config.toml
model = "encoder-decoder audio transcriber"
dataset = "read English sentences (LibriTTS-R)"
train_examples = 15625
gain_aug_db = 6
time_shift_ms = 100
n_mels = 64
hop_length = 160
input = "log_mel"
spec_augment = true
win_length = 512
tokenizer = "char"
vocab_size = 32
encoder_arch = "transformer"
encoder_norm = "layernorm"
encoder_norm_position = "pre"
encoder_activation = "gelu"
encoder_mlp_ratio = 4
encoder_head_dim = 64
encoder_fused_qkv = false
encoder_bias = "all"
encoder_qk_norm = true
encoder_layer_scale_init = 1.0
encoder_parallel_block = false
encoder_dropout = 0.1
encoder_inner_norm = false
encoder_drop_path = 0.15
encoder_subsampling = 4
encoder_layers = 12
encoder_width = 256
encoder_positions = "conv"
fusion = "cross_attention"
label_smoothing = 0.1
decoder_width = 192
decoder_layers = 8
decoder_norm = "rmsnorm"
decoder_norm_position = "post"
decoder_activation = "gelu_tanh"
decoder_mlp_ratio = 6
decoder_head_dim = 32
decoder_fused_qkv = true
decoder_bias = "none"
decoder_qk_norm = false
decoder_parallel_block = false
decoder_inner_norm = false
decoder_positions = "learned"
decoder_cross_attention_every = 1
decoder_tie_embeddings = false
init = "trunc_normal_002"
residual_init = "scaled_by_depth"
optimizer = "soap"
beta2 = 0.99
lr = 0.0012
beta1 = 0.95
shampoo_beta = 0.99
eps = 1e-08
precondition_frequency = 50
max_precond_dim = 1024
one_sided = false
adamw_lr_other_params = 0.00081
grad_clip = 1.0
steps = 7800
batch_size = 64
epochs = 31.9
lr_schedule = "cosine"
final_lr_fraction = 0.1
warmup_steps = 780
weight_decay = 0.3
adamw_weight_decay_other_params = 0
Rows from block 2 of the audio encoder of a small encoder-decoder audio transcriber, named by matrix and row number. Rows with one number belong to one neuron. Each number is 500 + 40 x the weight over its row's rms, rounded and kept within 0 to 999. All counts start at 0. Numbers have three digits each. After the name is the row's rms in percent of the matrix's.
After each neuron's rows are labels from the 100 clips, of 14976, where the neuron reaches its highest value: "responds to" is what is common among them; "loudest band" is the band of the loudest frequency at the time of the peak. Only what is clearly more common there than usual is listed. The data: read English sentences (LibriTTS-R). In brackets: how many of the 100, against the usual share in percent.
# fc1: MLP up (encoder.blocks.2.mlp.fc1.weight, 1024x256), inputs 0-63
# fc2: MLP down (encoder.blocks.2.mlp.fc2.weight, 256x1024, transposed), outputs 0-63

fc1.139 104:589577479530527487530530485441438454481515527532469538539510476526414555548475440444544495505462543557485472500548468486548470455460490504508483485594456512507458488464479476520459501514564527
fc2.139 098:402520516522551495431508510488539561506528549510541420454513523495552548523479502540424542468529496471396518549525480523457435490517495533536515434470506494444465556518482450509498527551469541
responds to: voice: male (95 vs 47.8)
loudest band: 250 to 500 Hz (36 vs 13.4)

fc1.103 105:550479445446451556508487462492510508539514506537465511497523438553483465530478485460471516477500573501498506471474512473514538465523501429424549421483452572499465535455503498573461445528465496
fc2.103 102:514505567536538480536502524479474506528449403503475493532453462505514499467482497540489514495536430523453558416498472548487445513516450587571521562507428513543473445517547586411489474470588492
responds to: voice: male (87 vs 47.8)
loudest band: 250 to 500 Hz (44 vs 13.4)

fc1.686 104:469512545455476520451486596538474526422479462525492524490498620567490489541471524523471460469535551438517484502456437491518461467541536522429530513574388529440517522503530541531441490496468494
fc2.686 103:557476545526538506502499449512499466498494514489498505477503525463498554508551498501559526590497511582549534437562642520431449503447505525413475490534564476528493546510475522494507532497463484
responds to: voice: male (95 vs 47.8)
loudest band: 250 to 500 Hz (57 vs 13.4)

fc1.552 100:524496523487463516510437436507486570511584492555471488502512467480536454483528463549476521529515481492529508547510487480504452518462428405483506510535505471447519517478494534550528465501475491
fc2.552 098:479484547537497454492549477493448475461504488421441518538556473499435555552461517478469521535508500505496503489432483469513529483473534528501484547525447576497493435485515471451581493488501434
responds to: voice: male (82 vs 47.8)
loudest band: 250 to 500 Hz (41 vs 13.4)

fc1.48 104:431478539534448532496483520453496411497521474540493486493481492521509533537501498560487506518395528483521522489557502515468450526472560518533484513394416524498449501485549521530504511499466441
fc2.48 101:492474385471565475533518554506519483563469452476511586518555483499454459484498464556464483490539399540564490483431510450491544414563474511440518515528526524528471508473564451482507453526500513
responds to: the word "the" (78 vs 49.1)
loudest band: 250 to 500 Hz (35 vs 13.4)

fc1.681 092:494493549493505475498523533501504552527475464509437444474526447492420524574501461493475553542472538494530497489427530455553497452461540470473508534545459551560407471455540461501484548540484505
fc2.681 101:580521506427478553560482499510467493493531572510556555533484491490556494519557491528483537493556430543469514571514483529517479529482446484452510459406542470471534456520444508479539499401422562
responds to: voice: male (98 vs 47.8)
loudest band: 250 to 500 Hz (49 vs 13.4); 500 to 1000 Hz (31 vs 7.3)

fc1.339 101:562528486475528549473514542557511486472475464484584527456519510480424484471483450474442485487461540537504477527547519499510461463482480491479491477471526440513466410491545449516530519445461421
fc2.339 100:445507517518428508528521567513575535513509489463472417466512472491539498450488518539518448504480497442540509540495503471527460414538466505501486505505401470485532518534531544465497534531542447
responds to: the word "the" (80 vs 49.1); voice: male (77 vs 47.8)
loudest band: 250 to 500 Hz (36 vs 13.4)

fc1.82 093:452545533475477575518463524500531556404479484529478491503421553448429545538489468515551452561445433504455489485539509518524433475534475467511562489495488539460546572585493418536515537498486458
fc2.82 101:526526534527482451497526572530524450465497486514484520510604405464503517417501451391427480475569629538497507518512505554528486455574530497490502524515547487533517457531459550470474544494492474
responds to: the word "that" (31 vs 13.5); the word "not" (28 vs 9.2)
loudest band: 500 to 1000 Hz (26 vs 7.3)

fc1.410 102:525501476547430527507422473512465446400534445502438493546418518475514515511526506499477517480484470526511473488528490470484452519413433456517529473446453557511506474497478588576459525527462531
fc2.410 098:539498509478551497572429582445493435503479510486536558458572533458579510454479463487489548561521531566501481507444465422488515533524580461546470479492473534551476477470475438454528514453445434
responds to: voice: female (99 vs 52.2)
loudest band: 500 to 1000 Hz (25 vs 7.3)

fc1.745 103:486495517579492562482537516514459482485565450511432496550521524485447612574475485529512507467515480520517529496471483551526533426462447524490448491493457501486573457556510455474530492517445549
fc2.745 091:474445482538506494482494467513454545420447502513495488491578504418489459458437523458479521370527534537544514487545539513464488461523481437523445512532416454491454560502487482478499482541506477
responds to: voice: female (92 vs 52.2)
loudest band: 500 to 1000 Hz (41 vs 7.3); 250 to 500 Hz (39 vs 13.4)

fc1.527 107:473459484567607488498488527472410537475493520474564419477478441504519483468483487527458561495481437586485503473483529491458533524460487528479516432509439427541462454519487505550562506502505506
fc2.527 100:526509485463404473578468511507582463497531511506584551506514498559466497506559550445521489444515495563553433529524483468523468487479439550436519594537525524454502464463570490569513533496532524
responds to: the word "to" (60 vs 29.9)
loudest band: 4000 to 8000 Hz (25 vs 5.3)

fc1.149 107:443520484499540521493479502484522400492503490500455573411555505534507469482491529509497403539529530502457519559495568476499488443536563512386514505488481439503442539502550462475581500527465478
fc2.149 104:441496544474460419510526473484500467511519439489540445521500501502457473527458490454464528486529600532505530538499437504525556533519422421489523532520546505521517537491532509573423528519535500
responds to: voice: male (86 vs 47.8)
loudest band: 250 to 500 Hz (37 vs 13.4)

fc1.12 113:480453503449571560502507528498484515513445541470472467550450508494454520509422511500507467419518469490511471474591526537547466440527490514456517574487489559484538456442539449441475495518484484
fc2.12 107:469435470575461431522504501503539458534502534481490557483595452548544482527479536543463554534467506484468568529566509555494465459595555435527518465432488461516456497547488505547459466525493558
responds to: voice: male (79 vs 47.8)
loudest band: 250 to 500 Hz (37 vs 13.4)

fc1.165 104:438472543498467475490503434495489455501537469526515534550456618499510545484507508470512492465481615547459494502439538493537568397449519488537560517522406530524444452471514453508566443491497512
fc2.165 103:482486487552484556569524483478499487450469541568451504530469459502494447539523434491472518542494490488532536515522481499498526525599392516584553481509540527474505518594528530542509514520398487
responds to: the word "was" (46 vs 15.6); the word "it" (36 vs 15.5)
loudest band: 250 to 500 Hz (59 vs 13.4)

fc1.537 111:434421497537528427559506517515486497481522532525575522474504490457493491468367542513475483427443499512466480478506439467532471522496424528554524476465473512482528485501432473463420546476490543
fc2.537 108:564525528501555444538558480549493435568462500474522476434501508524435552473528474468540510542533589559507456538538490544457536546552540442502476430474484610507467469497495457573559469497481546
responds to: the word "with" (51 vs 8.9)
loudest band: 250 to 500 Hz (38 vs 13.4)

fc1.447 094:517477493566443439473477454442522522491527447545506505492542530402517461472473524514472546547461487493439528536552461480510458375496538486511436483500525512505473505521462509472495492523500505
fc2.447 096:520548514496536503523500491615507413486530544476424472521449500530515434442503515493525437508494481531580469507478533552478518576565493443500452491532515527483473466453502499522570481569474527
responds to: the word "that" (37 vs 13.5)
loudest band: 500 to 1000 Hz (36 vs 7.3)

fc1.588 116:500443476506498493511426554543496536578549502530507514515507460529478546558452433457513538526415555536570493485461550446538542443448470486504495490518518487530466478478479476443522537554508476
fc2.588 114:456552520489497437508517494502494501513516533468550470556482427520538499568522460480504492482512550533525547549503423470430485464499474526544522413508444461435469502505409478501423541444479552
responds to: voice: male (100 vs 47.8)
loudest band: 250 to 500 Hz (34 vs 13.4)

fc1.44 104:445499492558460468445483500571512491524532478521482506528497489519506430549488472463528500454521500479495461431405574493495517474534484516583518500456480464557465477514517549489580565499505549
fc2.44 104:473539519564518500519530484442488515463469450521500486439520508522470473411487523484494406492509461584538498501509499524522538559528484501452481455560599542433489584477479545561473453531472499
responds to: the word "i" (45 vs 20.7)
loudest band: 1000 to 2000 Hz (33 vs 2)

fc1.207 115:493413515492541517471512424459591476456507449459446519485508456511471505508510514467460614565434498522534549460435485514509458489466514430542513506475511476534545474430479544494478511469514458
fc2.207 105:499539539462433407481480512407486491500591470484467499496524536463525427476496500495490490511501510455528573531560516467488527502552516490554468572464448475528521529584516459519431496531523569
responds to: voice: female (98 vs 52.2)
loudest band: 250 to 500 Hz (31 vs 13.4)

fc1.484 100:476498533470528509490534439542488513469561441564546489497529553463518471561451499535456466524492511473446503488409479485507491495461432491477516485549549502447467483478543469455505540559471421
fc2.484 096:559545499496525514518463516489497472533397539495491441443403505522517482425407512436488495441474523460484469485520541428476499445548607535481440448481488524536455504483454522469572573452544524
responds to: voice: male (74 vs 47.8)
loudest band: 250 to 500 Hz (42 vs 13.4)

fc1.263 097:541577529492609464494408487529544538586488505528535445570400515487450528423454440494500539473544504505491517506519479541501525487515525456518511481549491450496506580406516510448500456497580453
fc2.263 100:498499530520405490535574558503546422429518468447460513487496485526449536471530562480492414516489534451523448543499550409464476492465568424492523466508555595481481526485469513551466566498483537
responds to: the word "she" (30 vs 8.5)
loudest band: 2000 to 4000 Hz (80 vs 2.2)

fc1.22 099:576535513539456486500509530593479518539535488502574494491463476487463501468520506525513463483462456448437467466525545563601503446497546373506534503547517529531491509542477535429511452482518523
fc2.22 107:474453463471438465477592444446522461476466497528503474482513542458536466425492465520597474533527508443570541541488495443535476529569546506525484475504503541537521465533449441543495562525483506
responds to: the word "he" (40 vs 17.3)
loudest band: 2000 to 4000 Hz (36 vs 2.2)

fc1.512 104:474492511532531525515496533471472481503514478461475465490492545483460499505520489511531459454486491524445466458462469570382530480534528502452504471516449494477481539540456513449482521464520494
fc2.512 105:504556550449443491482512509559525492477559499546532601476501501492533448520453537403481529579452443489534546484580513396468550531482491508518551495485468540539476555521496499464454471489561583
responds to: voice: female (92 vs 52.2)
loudest band: 250 to 500 Hz (88 vs 13.4)

fc1.703 095:543526435517533480485467538453527500432488515552549502528514472428492450478473436512516453516448445505507482546520467401464457487501526451549456471488565452480554449501458484462438478495507469
fc2.703 096:492466564483519457499480424480475449481453439446507591454478549517520490543498489482512539442564519529528566467504506450512538572490531526472521459530488555530511467473589542548536534535547540
responds to: voice: female (82 vs 52.2)
loudest band: 4000 to 8000 Hz (60 vs 5.3)

fc1.155 102:486479459511536532496509602511458431524471520523453526510562528503576449517529509452555604540584546507533445510517537522517472520432485546474550544420442514461496494430486484495498573502476509
fc2.155 103:522426496463505383564549431511509486494504463483528511527400516473499591496517439520472448490495579474488539539528469498461504517504466469505424542542513580492490520506543489545541487517484416
responds to: voice: male (96 vs 47.8)
loudest band: 250 to 500 Hz (38 vs 13.4)