From a checkpoint of a small encoder-decoder audio transcriber: encoder norm layernorm, 15625 training examples.
Rows from block 5 of the audio encoder of a small encoder-decoder audio transcriber, named by matrix and row number. Rows with one number belong to one neuron. Each number is 128 + 32 x the weight over its row's rms, rounded and kept within 0 to 255. All counts start at 0.
After each neuron's rows are labels from the 100 clips, of 14976, where the neuron reaches its highest value: "strongest on" is what is common among them; "loudest" is the band of the loudest frequency at the time of the peak. Only what is clearly more common there than usual is listed. The data: read English sentences (LibriTTS-R).
# fc1: MLP up (encoder.blocks.5.mlp.fc1.weight, 1024x256), inputs 215-255
# fc2: MLP down (encoder.blocks.5.mlp.fc2.weight, 256x1024, transposed), outputs 215-255

fc1.114 [136 163 165 150 119 124 186 127  99  93 123 140 134 118  87 183 149 148  87 122 115 116 107 125  71 156 114 115 128  67 140  66 142 100 135 122 132 128  95 120  92]
fc2.114 [127 175 114 153 155 149 126 154 163 150 135  99  96 179 169 154 117  93  98 122 106  71 145 170 119  90 102 127 127 131 110  76 111 141  95 115 167 100 106 131 147]
strongest on: the word "was"
loudest: 250 to 500 Hz

fc1.631 [212 117 114 149 101 159 137 144 131 129  91  83 107 131 135  74 146 118 122  74 144  97 174 196 127 196 127 117  45 120  68 156 161 160 112 133 120 157 110 161 160]
fc2.631 [ 68 125  58 126 122 144  62 133 166 138 102 131 140  89 117 151  85  77 136 102 141  99  99 118 161  95 139  79 165  91 156  91 137 156  95 139 142  97 171 155 173]
strongest on: the word "he"
loudest: 250 to 500 Hz

fc1.11 [190 164 141 116 112 150 113 148 176 184 116 154 127 159 165 151  96 132 148 159 152 154 179  91 142 129 119 148 177  56 106 135 145 141 133 117 141 110 123 114  92]
fc2.11 [ 64 170 166 122 126 115 170  69 128  57 146 154  99 153 130 122 136 128 110  54 104 126 129  97 128 164 117 193 102 153  80 143  87  92 110 130 102 167 123 157 133]
strongest on: the word "you"
loudest: 250 to 500 Hz

fc1.560 [200 162 136 187 142 105 166 194 164 123 147 115 184  80 170 189 149  87 130 146 124 141 110 152  90  77 104 159 107 102 115 204 103  86  90  98 107 139 137 137  75]
fc2.560 [135 130  92 130 175 160 116  94 152 121 112 146 133 152 140  87 163 104 153 122 123  76 115 150 100 131 106 163 124 139 118 147 125  94 144  89 153 138 159 124 107]
strongest on: the word "just"
loudest: 250 to 500 Hz

fc1.698 [ 93 141 115 104  99 148 125 159 166 156 109  96 139 114  96  85  94  61 142 117 148  70 127 178 111  96 123 143 127 126 109 110 100 135 144 108 165 122 112 127 151]
fc2.698 [141 118  85 137 110  81 131 135 145  66 102 106 149 109 161 144 189 191 111 118  82  86 166  65 208 122 132 126 144 149 156 133 132 127 112  89 110 165 142 114 123]
strongest on: the word "was"; the word "not"
loudest: 4000 to 8000 Hz

fc1.34 [163 133 165  87 153 132 161 120 187 126 113 104 184 148 184 151 184 177 138  92 116  65 204 125 125  66 198 158  93 153 157  83 105 155 142  77  95 151 112 148  93]
fc2.34 [109 197 107 149  95 102 119  96  75  96 104 158  83 124 140 168 128 121 127 165 167 119 111 108 144 137 133 143 122 115 118 166 168  98 106 136  57 104 126 116 149]
strongest on: voice: male
loudest: 500 to 1000 Hz

fc1.309 [182 153 159  61 166 116 149 119  91 135 138  91 167 107 175 138 102 149  97 151 112  86 170  88 114 125  98 145 150 106  98 127  95 153  41 111  91 168 148 112 103]
fc2.309 [134 138 129 110  91 131 138 162 128 123  98 128 124 135 127 131 122  97 189  72 151 116 122  78  87 136 158  92 102 156  89 154 195 173 154 128 129 148 151 168 152]
strongest on: the word "you"
loudest: 250 to 500 Hz

fc1.727 [133 157 112 109 151  79 190  85 150 134 144 133 179 147 122  93 213  78 165 149 172  93  82 139 125 117 126 104 152  80 157 152 109 168 129 149 136 110  60 154 112]
fc2.727 [120 127 107 172  40 191  41 170 121 102 126 141 105 100 130 166  83 153 158  86 100 164 142  71  89 151 145 166 141 149 112 105 143 135  54 106 121 137 160 102 130]
strongest on: voice: male
loudest: 250 to 500 Hz

fc1.334 [140  82 132 147 137 127 174 131  81  87 143  79 181 178 144 137  95 128 112  89 117 131 118 132 143 129  72 172 170  87 107 118 136  60 144 119 117 132  95 163 120]
fc2.334 [ 67 149  84  82  66 107  99  93 131  57 126  98 128 121 130  89 105 116 146 123  66 127 153 149 200 100 126 125 178 141 113 171  77 129 158 123 116  88 113 152  99]
strongest on: the word "it"
loudest: 250 to 500 Hz

fc1.527 [210  77 130 116 147 141 136 141 111 124 116 153 108 107 135  88 174 117 194 156 168 161 136  88 123 159  83  84 108 117 107  84 102 117 150 197 171 124 134 153 136]
fc2.527 [130 160 120 103 107 103 124 138 114  90 124 180 128 151 154 129  76  92 169  86 107  88 125 109 120 106  83 138 167 109 117  87 128 137 156  99 130 107  93 126 119]
strongest on: the word "i"
loudest: 500 to 1000 Hz

fc1.161 [137 106  97 131 164 133 169 150 142 136 111 136 174 150 117 125 149 176 116  82 130 133 119 173  90 113 123 111 102 102  82 150  83  86  88 166 109 183 145 120 159]
fc2.161 [102 101 144 180 104 108 135 189 151 117 195 103 143 131 157 135 148 135 167 148 126 104 116  87  67 154 145 158 106 128 135 142 138 128 126  84 163  71  99  63 128]
strongest on: the word "was"
loudest: 250 to 500 Hz

fc1.610 [196 170  48 134 123 117 148 121 140 121 100 167 130 107 128 190 164 162 105 151 149 117 111 152 178 123  52 121 106 138 115 166  65 117 153 133  87 182 153 152 115]
fc2.610 [ 98 154 134 121 132  73 188 149  88 155 116 121 109 144 126  54 152 103 137 113 172 130 142 112 151 152 171 149 149 124 142 138 141 140  86  89 174 105  75 141 148]
strongest on: the word "by"
loudest: 500 to 1000 Hz

fc1.210 [160 144 153 114 131 112 198 153 113 135  95  97 107 140 112 115 130 137 110 137  60 168 173 105 210 136 104 150 137 168 114  99 124 159 128 159 109 155 154 120 118]
fc2.210 [145  63 216 118 146 153  51 113 183  93 130 163 108 140 203 146 123 118 100 129 158 176 153 181  84 115 184  71  93 121 177 136 112 139 130 127 120 110  90 151  97]
strongest on: the word "said"
loudest: 4000 to 8000 Hz

fc1.208 [182 120 165 146 181 239 125 154 115  90 127 137  83  27 183 139  99 149 140 132 133 179 154 178  86 101  93 183 120 143  76 164 117 119 118 128 129 115 124 148 184]
fc2.208 [115 162  97  98 113 112 131  86 244 130 166 131 173 168 104 123 169 119 148 158  93  65 157 193 154 157 177 112 104 140 162 117 147 146 150 137 156 149  58  92 107]
strongest on: voice: female
loudest: 4000 to 8000 Hz

fc1.25 [106 145 131 150 103 131  93  87 153 144 209 184 141  91 192  93 159 135 143 111 107 134 124 120  90 178 105 144 229  54 125  83  86 169 129 207  94 122 120 143 128]
fc2.25 [221 122 142 119  90 151  89 137 135 155  71 112  95 132 175 104 147  98 103 113 132 103 156 110  94 156 169  44 112 172 168 133 130  99  95 145  98 154 106 110 166]
strongest on: the word "you"
loudest: 250 to 500 Hz

fc1.170 [161 126 139 134 181 161 108 121 133 128 142 134 129 185 118  96 126 175 106 164 134 135 152 171 102 136  58 125 116 149 100 181  88 172  92 180 122 121 184  95 140]
fc2.170 [ 82 167 159 124 112 138 129 155 114 182 143 176 115 108 152 132  98 131 172 129 107 137 101 143 124 137 182 179 154  90 116 162 111 118 206 144 108 186  87 110 104]
strongest on: voice: female
loudest: 250 to 500 Hz

fc1.511 [102 152 134  67 138 107 157  96  88  51 177 144 146 178  90 130 133 162 123 169  72  87 128  91 200 153 106 176 138 130 149  80 156 187 183 165 145 155 136 176 120]
fc2.511 [179  83 133 152 109 123  87 135 149 123 115 123  85  98 157 167  82 165  79 124 165 149  87 122  95 109 186 130  66 100  98 163 113 162 141 169 154 180 101  79 129]
strongest on: the word "said"
loudest: 4000 to 8000 Hz

fc1.177 [145 121 120 116 141 104 143 146 105 189 106 181 145 132 198 100  85 149  83 164 129  84 141 170 126 129  79 133 111  97 147 156  93 126 105 189 130 163 148 100 195]
fc2.177 [113 102 156 119 145 124 136 147 112  48 128 128 126 168 130 180  88 145 115 125 135 162 111  95 130  88  89 149 118 123 145 140 159 119 141  35 174 101 126 119 117]
strongest on: the word "my"
loudest: 500 to 1000 Hz

fc1.206 [173  65 115 128 156 131 148 128 110  94 143 130 190  92 143 121 103 132 183 117 121 163 108 148 142 166 137 110 170 127 104 150 202 137 151 142 148 164 152 137  74]
fc2.206 [148 132 136 147 107 109  94 143  89 132 102 139 127 119 176 161 141 152  57 120 125 146 137  90 143 116 131 164  91 137 123 126 155 101 142 116  92 113 103 113 143]
strongest on: the word "was"
loudest: 250 to 500 Hz

fc1.702 [132  86 111  88 175  82  79  82 130 207 114 119 125 147 133 113  98  66 165 160 133 135 102 108  99 175  73 178 126  91  99 137 165 122 143 163 188 156 140 158  87]
fc2.702 [106 176 112 170 114 100 197 154 107  78  70 108 128  93 125 151 148 179 126  80 134 175 151 123 106 120 104 128  85 185  93 137 130  84  98 118 174 153  93  92  92]
strongest on: the word "i"; the word "but"
loudest: 500 to 1000 Hz

fc1.593 [172 144 108 143 104 141 115 104 125 147 114 214  90  59 143 165  87 148  63  77 165 127 214 147 155 128 153 111 154 129 139 133 200 139 155 122 116 114 145 113 161]
fc2.593 [163 123  98 151 100  72 175 119 144  46  83  55 159 173 120 156 118 126 133 202 138 109 147 153  96 106 109 133 110 128  61 124  86 113 134 121 131 125 110 131 129]
strongest on: the word "by"
loudest: 500 to 1000 Hz

fc1.291 [219 165 106 102 149 109 109  71  94 118 155 154 129  54 105 187  90 103 114 171 166 174 146 120 155 127 119 143 120 156 145 107 169 121 144 183 176 150 125 123 125]
fc2.291 [120 180 192  82  96  85 153 150 179 153 111  68 110 139 131 160 118 125  57 110 151 127 118  55  87 147 133 124 128 108 112 146 152 133 131  62 166  93 119 148 119]
strongest on: the word "she"; the word "said"
loudest: 2000 to 4000 Hz

fc1.264 [116 116  97 131 202 177 151 143 139 125 175 134  91 144  70 102 107 140 114 137  90 147 136 193 135  85 101 187 127 137 121 106  58  95 130  80 221 151 128 151 125]
fc2.264 [200 169 132 119 108 163 140 117 122 171 126 194  54  80  74 168 129 132 153 111 158  90 106  65 122 114 143 120 108 144 142 172 188 149 151 158 103 129 129 217 148]
strongest on: the word "to"
loudest: 250 to 500 Hz

fc1.186 [138  88 135 164 189 107 132 150 113 157 108 111 179 108 102 128 132 124 129 129 143 127 104 186 121 136 116 132  78 180 135 112 114 113 142 109 174 158 108 199 146]
fc2.186 [100 121 138 165  64 142 185 160 124 103 139 127 116 121 187  73 115 101 112  97 166 138 118 100 141 154 175 144 131 150 126 129 188 119 108 141 129  71 187 150 183]
strongest on: the word "would"
loudest: 250 to 500 Hz

fc1.41 [ 83 116  70 151  87 122  98 105 187 130  60 165 142 123  31 121 143 144 122  88 139  69  99 188 162 151  98 163 147 141 126 141 158 151 130  96  79 127  87 180 131]
fc2.41 [116 139 105 128 131  99 128 107  98  90 123  78 144 181 150 110 100 158 148 118 105  97 197 126 153 104 122 102 100  77 112  69 104 121 121 134 171 153 142 151 139]
strongest on: voice: male
loudest: 250 to 500 Hz

fc1.293 [ 57 138 125 162 134 177 137 136 108 103 168 120 175 141 159 196 157 167 101 174 163 147  90 115  63  96  96 188 129 110  83 120 155 120 140  97 117 187 108 104 166]
fc2.293 [129 174 157  91 133 110  95 113 105 167 135 129 126  94 178 122 124  37 125 127 128 189  91 121 178 103  99 111  99 147 132 128 159  79 118 126 178 104 111  68  91]
strongest on: the word "was"; the word "with"
loudest: 250 to 500 Hz