Rows from block 5 of the audio encoder of a small encoder-decoder audio transcriber, named by matrix and row number. Rows with one number belong to one neuron. Each number is 128 + 32 x the weight over its row's rms, rounded and kept within 0 to 255. All counts start at 0.
Before each neuron's rows are labels from the 100 clips, of 14976, where the neuron reaches its highest value: "responds to" is what is common among them. Only what is clearly more common there than usual is listed. The data: read English sentences (LibriTTS-R).
# fc1: MLP up (encoder.blocks.5.mlp.fc1.weight, 1024x256), inputs 0-42
# fc2: MLP down (encoder.blocks.5.mlp.fc2.weight, 256x1024, transposed), outputs 0-42

responds to: the word "and"
fc1.341 [154  97 120 105 144  61 189 148 127 132 146 183 102 115 169 150 133 100 127 164 115 157 149 172 123  48 114  87 129 132  87 159 172 128  86 196 120  30 102 133 147 140 148]
fc2.341 [108 135 157 170 140 179 102  95 147 170 129 117 146 169  83 118 133 109 169 103 128 100 145 162 162 137 111 142  84 153 145 137 120 167  87 104  99 137  98 170 190 157 114]

responds to: the word "and"
fc1.303 [ 95 116 154  97 101 176 115 146 146 118 126 125  93 194 191 150 148 123 118 164 131 171  88 176 131 181 112 145 111 171  86 174  86 163  98  92 149  94  99 165 117 127 150]
fc2.303 [146 164 122 140 124 172 181 103  91 140  84 119 164 159 105 131 140  70 123 166 103  52 128 175 155 188 135  44 183  93 138  97 124 151 103 125 122 111 124  73 129 146 125]

responds to: voice: male
fc1.386 [106 160 140 120 182 140 127  68 210 125  79 175 161 113  95 152 106 153 165 162  91 109 149 170 109 127 117 157 164 189  87 104 165 160 138 137 130 107 151 158  93 117 116]
fc2.386 [192 210 132  83 171 179  82 126 150 118 122 116  80 134 100 138  97 129 148 155 104 172 146 138  87  80 154 154 156  90 193  99  91  94 107 114 188 132 129 156  90 127 162]

responds to: the word "by"
fc1.610 [102 142 161  80 168 133  56  89 154 121 110 130 162  85 122 111 188 117  77 172 175 164 112 134 134  84 151 118  82 153 156 146 149 165 115 120 158 165 126 161  97 103  85]
fc2.610 [114 130  83  48 123 124 108 180  73 137 169 124 185 119 144 180 121 197 198 112 116 137  83 123 117  75 140 143 142 133  69  75  77 156 120 139 110 173 129  86 124 157 118]

responds to: the word "be"
fc1.6 [ 44 136 145 158 218  98 154 109 190 140  91  87 146 118  66 164 130  56 147  79 154 197 148 142  90 160 136 127 126 100 147 119 127 122 104 134 127 142 146 139 142 179 130]
fc2.6 [146 135 134 105 102 130 129  92  75 137 163 118 134 139 125 141 126 151 110 133 153  78 112 122 160 137 224  90  75  88 154 154 162 169 137 163 141 131 110 125 144 120 103]

responds to: the word "and"
fc1.88 [ 96 139 150 167 122 143 106 107 103 124 131 146 168 158  82 181 176 107 110 159 169 144 107 158 166 139  91 223 110 135 118 157 153 222 116 153  90  83 148 187 153 114 141]
fc2.88 [152 129 146 156  99 131 134  99  88 150 125 143 148  75 142 108 139 129 140 146 141 188 162  96 115 153 116 144 126  99 135 110 132 143 160 127 104 104 179  87 159 163 133]

responds to: voice: male; the word "his"
fc1.353 [105 125 182  65 112  54 181 140 125 119 115 136  66  97 124 132  81  92  49 180 135 162 107 159 113 138 109 225 111 146 111 139 120  82 102 108 171 162 200  86 118 139 151]
fc2.353 [138 155 137 205 120 149 111 140 131 136 123  91 131  87 134  90  77 143 149 119 174 151 145  98 172 200 132 177 136  80 128 117 137 163 126 146  86  58 105 220  64  90 109]

responds to: voice: male
fc1.57 [ 98 139  98  74 131  97 190 126 131 143 123 127 133 131 133 160 142 157 126  95 102  94 161 124 158 110 143 109  64 120 141  98 172 197  67 142  90 145  56  52  74 136 106]
fc2.57 [143 134  50 140 130 121 112 118 150 206 164 100 120 154 146  86 123  74 192 189 164 121  79 123 132 136 106 114 160 108 165  94 154 135 165 177 161 114 131 169 148 104 162]

responds to: the word "and"
fc1.553 [114 141 116 122 109 128 116 131 152  95 105 109 122 147 105 219 158 128 113 167 146 126  72  70 188 169 118 130 178 141 115 156 171 126  88 151 179  63 134 131  91 109 137]
fc2.553 [236 124 154 143 153  78 148  68 109 130 122 175 101 134 138 125  96 104 135  86 122 127 162 142 123 117 135 133 159 189 163 161 111 166 131 153 106 149 116 177  93  87 124]

responds to: the word "for"
fc1.707 [ 93 103 144 154 118 117 148 117 126 165 105 107 115 192 118 148 111 117  97 157 154 130 131 114 186  96 191 120 151 216  83 183 161 180 110 156  89 151 102 157 116 120 115]
fc2.707 [114 206  95 146 127 122 135 109 102  93 128  99 124  81 132 105  93 138 134 168 143 116 134 115 111 164 146 118 234 118 110 111 112 128  83 111 111 124 132 125 104 135 151]

responds to: the word "for"
fc1.710 [131  92 147 142 115 110 136 144 150 108 112 138 126 162  60 113  89 101 163 146 144  42 138 109  89  99 136 141 142 124 121 147 159 163  98 193 102 154 157 164  99  81  99]
fc2.710 [143 171 124 123 124 176 123 113 158 168 134 134 179 108 171 169 104 107 113  86 113 169  54 156 118 179 140 132 144 139 150 138 114 113 178 147 198 124  87 163 116 158  93]

responds to: the word "by"
fc1.593 [153  73 111 196 177 113 128  89 106  99 104 113 114 177  98 131  96 165 156 149 129 105 205 128 123 107 149  97 130 131  61 121 187  53 163  99 159  99 125 124  64 180 146]
fc2.593 [102 136 164  90 113  90 146 197 113  72 148 138 129 143 187 139 130  80 134 140 132 181  66 152 100 135 121 138  95  61 173 145  99 141 137 115 164 174 139 118 114 197 139]

responds to: the word "be"
fc1.567 [137 160 118 106 106 123 143  96 159 115 145 152 132 106  59 125 119 118 145 145  99 137 122 144 112 142 106 107  95  99 140 150 161 110 116 168  70 132 154 142 126  66 115]
fc2.567 [112 101  85 148  89 119 117 156 132 147  90  87 126 164 113 170 147 133 138  67 147  81 124 168 152 124 155 153 140 107 156  71 123 100 127 157 149 107 135  71  53 115 201]

responds to: the word "she"; the word "said"
fc1.291 [ 68 148  93  88  98 141 130 172 173  92  91 159  44 154 204  53 157 137  99 123 135 141 117 158 100 132  97  95 143 117 151  70 123  86 127 125  93 157 115 157 110 147 129]
fc2.291 [146  65 159 133 125 116  91 147 102 117 122 128 138  30 144 172 163 140 148 143  81 135 119  40 101 116 146 133 204 157 129 160 122 138 194 141 192 120 131 102 128 127 131]